From a checkpoint of a small image classifier.
Data: 98430 training examples, 6.1 epochs.
Rows from block 3 of a small image classifier, named by matrix and row number. Rows with one number belong to one neuron. Each number is 128 + 32 x the weight over its row's rms, rounded and kept within 0 to 255. All counts start at 0. Numbers have three digits each.
Before each neuron's rows are labels from the 100 images, of 14976, where the neuron reaches its highest value: "strongest on" is what is common among them; "patch colour" is the nearest of a few named colours to the mean colour under the peak. Only what is clearly more common there than usual is listed. The data: retinal OCT scans (Kermany 2017).
# fc1: MLP up (model.blocks.3.mlp.fc1.weight, 1152x192), inputs 96-191
# fc2: MLP down (model.blocks.3.mlp.fc2.weight, 192x1152, transposed), outputs 96-191

strongest on: finding: choroidal neovascularization
patch colour: grey
fc1.591:082100153099143128126140148090118111116170118106189144110106124100127142098164131140120111106148161149190106096121151127095123166145124122108123164113179135166190067181113164088111161101112091129103134131182092106135142095108142130105152160148172144040095129125018176095141141132129122085
fc2.591:143126110143135058148100157138137147119082145070130104188155147118122090108110103138125139123079133093060156159167104134126146127102142148140184115155099113088086131095167150162176139138155158086178139109104229139156107158159150080117132136098115132187150121126160101229113117160151118119

strongest on: finding: normal
patch colour: grey
fc1.89:138097132121174174139144144142131115183150062110172124120164056171145080105121180090140154122120109169097162113106180134111074083148214130152078097112118085083085161168106189137109129164110153128101130156064079165073132079104083184096138094154119123215183112099161116145166109149146106147
fc2.89:173155180110121094161080091075166142092124182169094116088112133044166190158092094145107103173102102122153083180145145146143161104091095111155192106112145149173199106136086100104058138093154099153097085130123147161155116130128115147160135154086080147047095146146105119146135123147113154131

strongest on: finding: normal
patch colour: grey
fc1.564:183127078076066196176167109118127144175104178120146078121107142127096139115172120142125143152072126133137160132130160129107165122145096083131114125138153109153167108154139108182113079131145117073120114124122071139094068098153097121150197158190094162142097135141124083124147124168095072093
fc2.564:110113099121110091135101112132174168127164092115136148174131136138089064116104125147148143128106099106138101092190111174151133156096126153142124109168160240103110139081086133103075143103116078177119085106135151159201190146158160121179135107108100144136136161124136159112206107078140139126

strongest on: finding: choroidal neovascularization
patch colour: grey
fc1.227:100116101083155143099143170152114109085113065070101102144104063084087080096140047136083152080147128123150151113137152158125195166187103101183104147165106138142139098150110154105106120122149156107112135085132108129118116119120134152108113105089135141081106098093159073076160151198128104109
fc2.227:072098134174140113124118092131141154109146125124124141107158126160174193120123115121128137183120066119124162107079155120144118113056103163112190126098074130151100216121118114161091213141097115110085064192083164123150193130146115148112120109141076081120119147100102178186142145125105149108

strongest on: finding: normal
patch colour: grey
fc1.664:149121130142129203112208117111150092118133141150119152177129121121100100150157119186126066085135115143061130112132206125122206219166117141160103107138129125091178134136118134116128116069156152114143147139188074142164103123110128180153155089143050178133140173126088090123133101036104106105
fc2.664:132124124057075084109112104112161157099093145163214095092126104173124138191093147101165176173125110167149103099125096103151082049115119146135160140144154107098103166162074125109136162201144160147062146185101159116141150161106102118132137176077129126108122096131173120161085110194101135159

strongest on: finding: choroidal neovascularization
patch colour: grey
fc1.619:103106071136156091129062101138145097157167116055168105125169152131133137079126085134104083129085102119155117108119102098078147124136135142073190142100152141134198053160143165169138143086182117106155117080116124078143109102141172145132154103107119085094110118094133122067123097086110075096
fc2.619:086115160120061107169102159118170143161121121050074190134125105077144165184151205090089108124119166160118144086149115166140108120193113090082139076136124045100105154163139152123187169108145203142116108140131096102092104103109119162121106208145186125080074111154181151127140146195099102107

strongest on: finding: diabetic macular edema
patch colour: grey
fc1.405:107115122099104110129142118134202120153135166110112139166133140088126093119122108154148102144152110068181162082132118158162068192116104103146126124134213122156113095146173126130142132115085087153130148147095086108074094101092179149110132141114095155090110058136109146170124156142134101118
fc2.405:092136138129135114156102172147090131159109099063170147104182167173116135124124149149139094162136152167085103177101088111112135107120111059092134089134060078130117072090059157121129167134131125118149085153174148173217111153134146127102136117116112097153152112142099078127171101123119117131

strongest on: finding: diabetic macular edema
patch colour: grey
fc1.648:110196151131138130139156092165179125061121144089114062158155048098115089151089160114159115122197147120115181089135148084125159130134153110145098149150157139154151118125134200151127189142155106138072207100120074105121130139100200121070155152080176123131105199106164091138130140108169123127
fc2.648:176031144139078133118112144142036112166108103141129149114153158137066161078137082148111144156130099144134063131148089164132110122175105103175106106170059157104090129175161127118109065161113105168207083137142129150147117132160146089169137176155086108073127119083061106183159099127079139128

strongest on: finding: normal
patch colour: grey
fc1.324:144151187098110127110089153116095109150151066186153117117132152068158077176179112136174081138121118127100098101093077118069103179159074095108124114096129115123151089136100167077124110109120119131136124127093053097089158117071152177140093154101069130168101158094109085110091130119076133119
fc2.324:070090134146147084123150111113167132111129142075114186163121109174145137121099085113093118108069130112119104163216152141167116144112151129110161163122114192174075159124140117134058100084077137102101194164131186168147116080146139159106121047194129134134132116130137073131144121142162115161

strongest on: finding: choroidal neovascularization
patch colour: grey
fc1.304:109165111106079125108154149102132127087121147186190134147195142124098142123079103120126165113131114137218157046169142122118119215090137125115149127107104099141116179081170083205066127131112145128151113132137086133164090142134170134087108113154129141064076106137101180161141153097163131118
fc2.304:172154116213137128124113103119148113130151152067088086198093129102128077093167150146143122159143194121105103153138105138147159072122148161134148117133133132070129090129174185077160123160128087119151124144137131123160180096146145116109184150117141105141155143140103124100151121121165113050

strongest on: finding: choroidal neovascularization
patch colour: grey
fc1.546:108156148099094138152119187171147133138188088106154099129117078085214108128097151116108138124142174107079097133113097147126080146129124117105178174138165095109142084126142137159113145092087152148168106129127092117075132083102092118131172136100179076134077126087140137151180159155180129140
fc2.546:125105105132185055154125113085101088148136101115132118136171157145088104124181134136117085150131137174152138068173146140109174137113092103095153095090128176123110089149075143100141170095155077070124059140127084147143135107131168139141114138147123151121132089137138134130153132148158117196

strongest on: finding: normal
patch colour: grey
fc1.41:143177150149177098112095159140145134140179110095186124095133148134208139090172196151112136107117070158097161144130168153160132128089140113198158090120130151149207126167063121075081141123090170150135173139126096092142086101097058094123134142155152115164081124141168114153153166123134163134
fc2.41:086080177145142160156189115134112112063106154140103117166099104136088103080114110108087037100176148154174142123132145063169103119092067124077134095135087120104146140124196148134116131113184156083102092161089145157155154132159172103168122141141099159123171146121130105068114096113116138156

strongest on: finding: diabetic macular edema
patch colour: grey
fc1.286:127081126078109148124117094140150087164153169096130093088139102113116099131112160193162181182186161130134179067091139151155112117127131089169146132136096115087111058154133110144087158146122112129120158127114102068113107094149158158086151133074142112155108192138110116172123118121179074110
fc2.286:168100121199124105082149172142127181126152111144121152205114130139131114186142092114129119173149098126075069204188101141091123113176112126107074159163132177168129114159156126124134146136142185156142094132104134144083187166136112095126143103135073131100150105103120147071090101108099126193

strongest on: finding: diabetic macular edema
patch colour: grey
fc1.549:150142190094136145120083160092059115068143130146118111125122140155174119187172107145088100149086153105135145145143200090094110111152137117110101152068101152080155137155092165127142128124111179140203135187147086148119102161101087171113085139134136110119153049137217041192086139020137112103
fc2.549:104101098163155093126148122087150122105138186166126061145125151083084088084154124120147110102187136200077171162165054125168087101111109170108133142134182116147142093121114112102077128127143063168129129187180164122105132137162101172157126069075112119137130061164126140146067110186133079149

strongest on: finding: normal
patch colour: grey
fc1.434:141174185175157128123134083117181161121129143116121175117129116103177091111164103089101105138117116155136151098082158096145087109126086135159098149095120138135174129127127139146120130151130107147122138144167175166156144112154164120165150108196170140175163114130183119105117197145109107145
fc2.434:164146111125076144135132170146059110124122117143127128112156112135167151107127166145144116099097159074114132161149094124172173059175129112143113160170103127122131123162102118097128169096141118138150143113064055101099103142091083192131120115113128120087090131136116128170122117152135135110

strongest on: finding: normal
patch colour: grey
fc1.249:154137106165145161130132090147135127122079137091141079093094123158104077151162085107139182112157130152105128171129171104131110125102190179064194157138110107089106132145178179080119102123208122084143122132050067118088131109112117121095123083106094063159064123098117107146128130131140082152
fc2.249:177134106145111106128159106116161119073163139166114163133168084059128154172138134142162150154160091106133125080086122140147133139209134139119095117069152123084132099116094078078093137167180146190130077158182166130128117115114129164120121111201170176141138138077162160114131102074099144151

strongest on: finding: choroidal neovascularization
patch colour: grey
fc1.540:119140201180093117134129102109158100164090171114074129097132108136153122130206125155179167135105112129167150124114125066134115188033181131141109171133104131172145156128138159121096175162128222135119120174169069154099110127141095149167144133173131110134174166138082161059111157109175117158
fc2.540:149071125088078135107153108142142130109132140191128146138149127098105124095096145110033092128154192132164090167122151188105150125194125185133186095154141169074098142142114131106071154125205170116119130122094135142144151147095160089116136114101092143161099146117136108157091085208087112085

strongest on: finding: choroidal neovascularization
patch colour: grey
fc1.555:090160077061180154085124132135092109168144156108104115123071154093108154101153109127160127111101126144146097125117146146072114185083132124158216112153144119113128133103093177071146107107135071162137058101053091113162149116160149133147161138129135104103111153141143145127146111214112120138
fc2.555:079087206111134088145142089083172064154109088154163180123166115143134040104120153128189096154127163168145102133084126117095156057145130075114105155124094110124186133089163128176107133172066127132085082172119190137151128092092141103110117119121108188141147119115096108147190138090094072126

strongest on: finding: diabetic macular edema
patch colour: grey
fc1.156:106190129083123132160111119099116106127150098166153148120193146177109078116124112123083173166197118113121100142139153061074131099113098127133110135140172148095121163140129106135111103142100131078151146133158132153138178148141119165131097140103100119127077129122110105098128152099139220109
fc2.156:159114086109111097102131194120176169099167176103081134164053125111146101139138095103154093134108129178117132158070137148129105128090135125125138115137123134106152145123125116107139138135110077123113151107098153099118109113103104129132122104053202094119131157172112092108131147147121111112

strongest on: finding: choroidal neovascularization
patch colour: grey
fc1.383:087171139130114112124084119123155142130135105069149194091154066090122085153171146117108126146112119103126168150157159173076125132136106181123154147083155114102132076175114157127119116112148141126095114117112115153111192134140123101120088092091128114018112158149158175132136115095136137115
fc2.383:121080149128147056149133178144162111143149076069080121163102079164160071119166162154138147116158148113144081029112133133163148118159130153085136097139171129173109182097165120075149150107145125113152087140112175106092074156083164119100145203139167093196136153138100089147139098124073099194

strongest on: finding: choroidal neovascularization
patch colour: grey
fc1.246:165120131128128131127170163155115112124124153122170184178132085140155123128136133092200122131166132117135104088107140073117156149107054064063155105105213079184135159173105127176060122139121122161062174115102144144121118117151104112167171148100165121056149112131075140159111187114146123155
fc2.246:120113103178151123115123187107107117101076179078141070164140166061120066072184129123124099113152150141142155128122118162124176174133152163141115159156108129096096077133136118107177141134131147165177074095107095185165135191132165149078104124158105153156080156112117095140161110075140196145

strongest on: finding: choroidal neovascularization
patch colour: grey
fc1.221:121209117115105149135105180167122094121124068131145244143141204125154140096109119173139135154149070182111102109151157140127153124085133154105125097142088121091133152155128100115113146073102154125141124084140107157143069130141177106136137138130167095110041092082133108165109152143095162071
fc2.221:090139136155158096146174065197127138125107150116104061092189071150184121132111086135122123086133180120163165135076098084139108163139115127107126129107131102165119145114158157124112193159159121108166142129137168093092163117099080176083114122165088070155166176142110204085132075088181168100

strongest on: finding: choroidal neovascularization
patch colour: grey
fc1.691:135052149110137103159111087136143137108151159068160127141103163111131123131134048114099110135145066113145102194080077157118125160120114146155140097132113096153153145116161156218128105148206076147110159121060085134169170113177140106151118134097121158109123102118162070134135164120149109095
fc2.691:116128132152102140141155132155128144106130113122149151131121151152132177159152120146096158077139156148093129074126126084147140151121159121129117141127198119130122136157120065090100158126107159122184111175151132152098098177096104105061071093186124117124140097108081183149180133096069092074

strongest on: finding: normal
patch colour: grey
fc1.702:131156167128106193143140085126142143071078149093109132125120094100138096193120091109093171074178124139101112182130097120164173067111150098122143156141154143136107130125086212136031109112099131098152122156057091159106138121102129121178074116171124087185140142088098173132076111128129075114
fc2.702:136138110122081116164101054157101139103200129183117179170129111089131089072170193131142147097109141131053117161096128097107117132190149141126132103116167114114138186146116121108137128085173116188166114145115160100121123123106115100114164081098154152051114092139145114188120170117112107158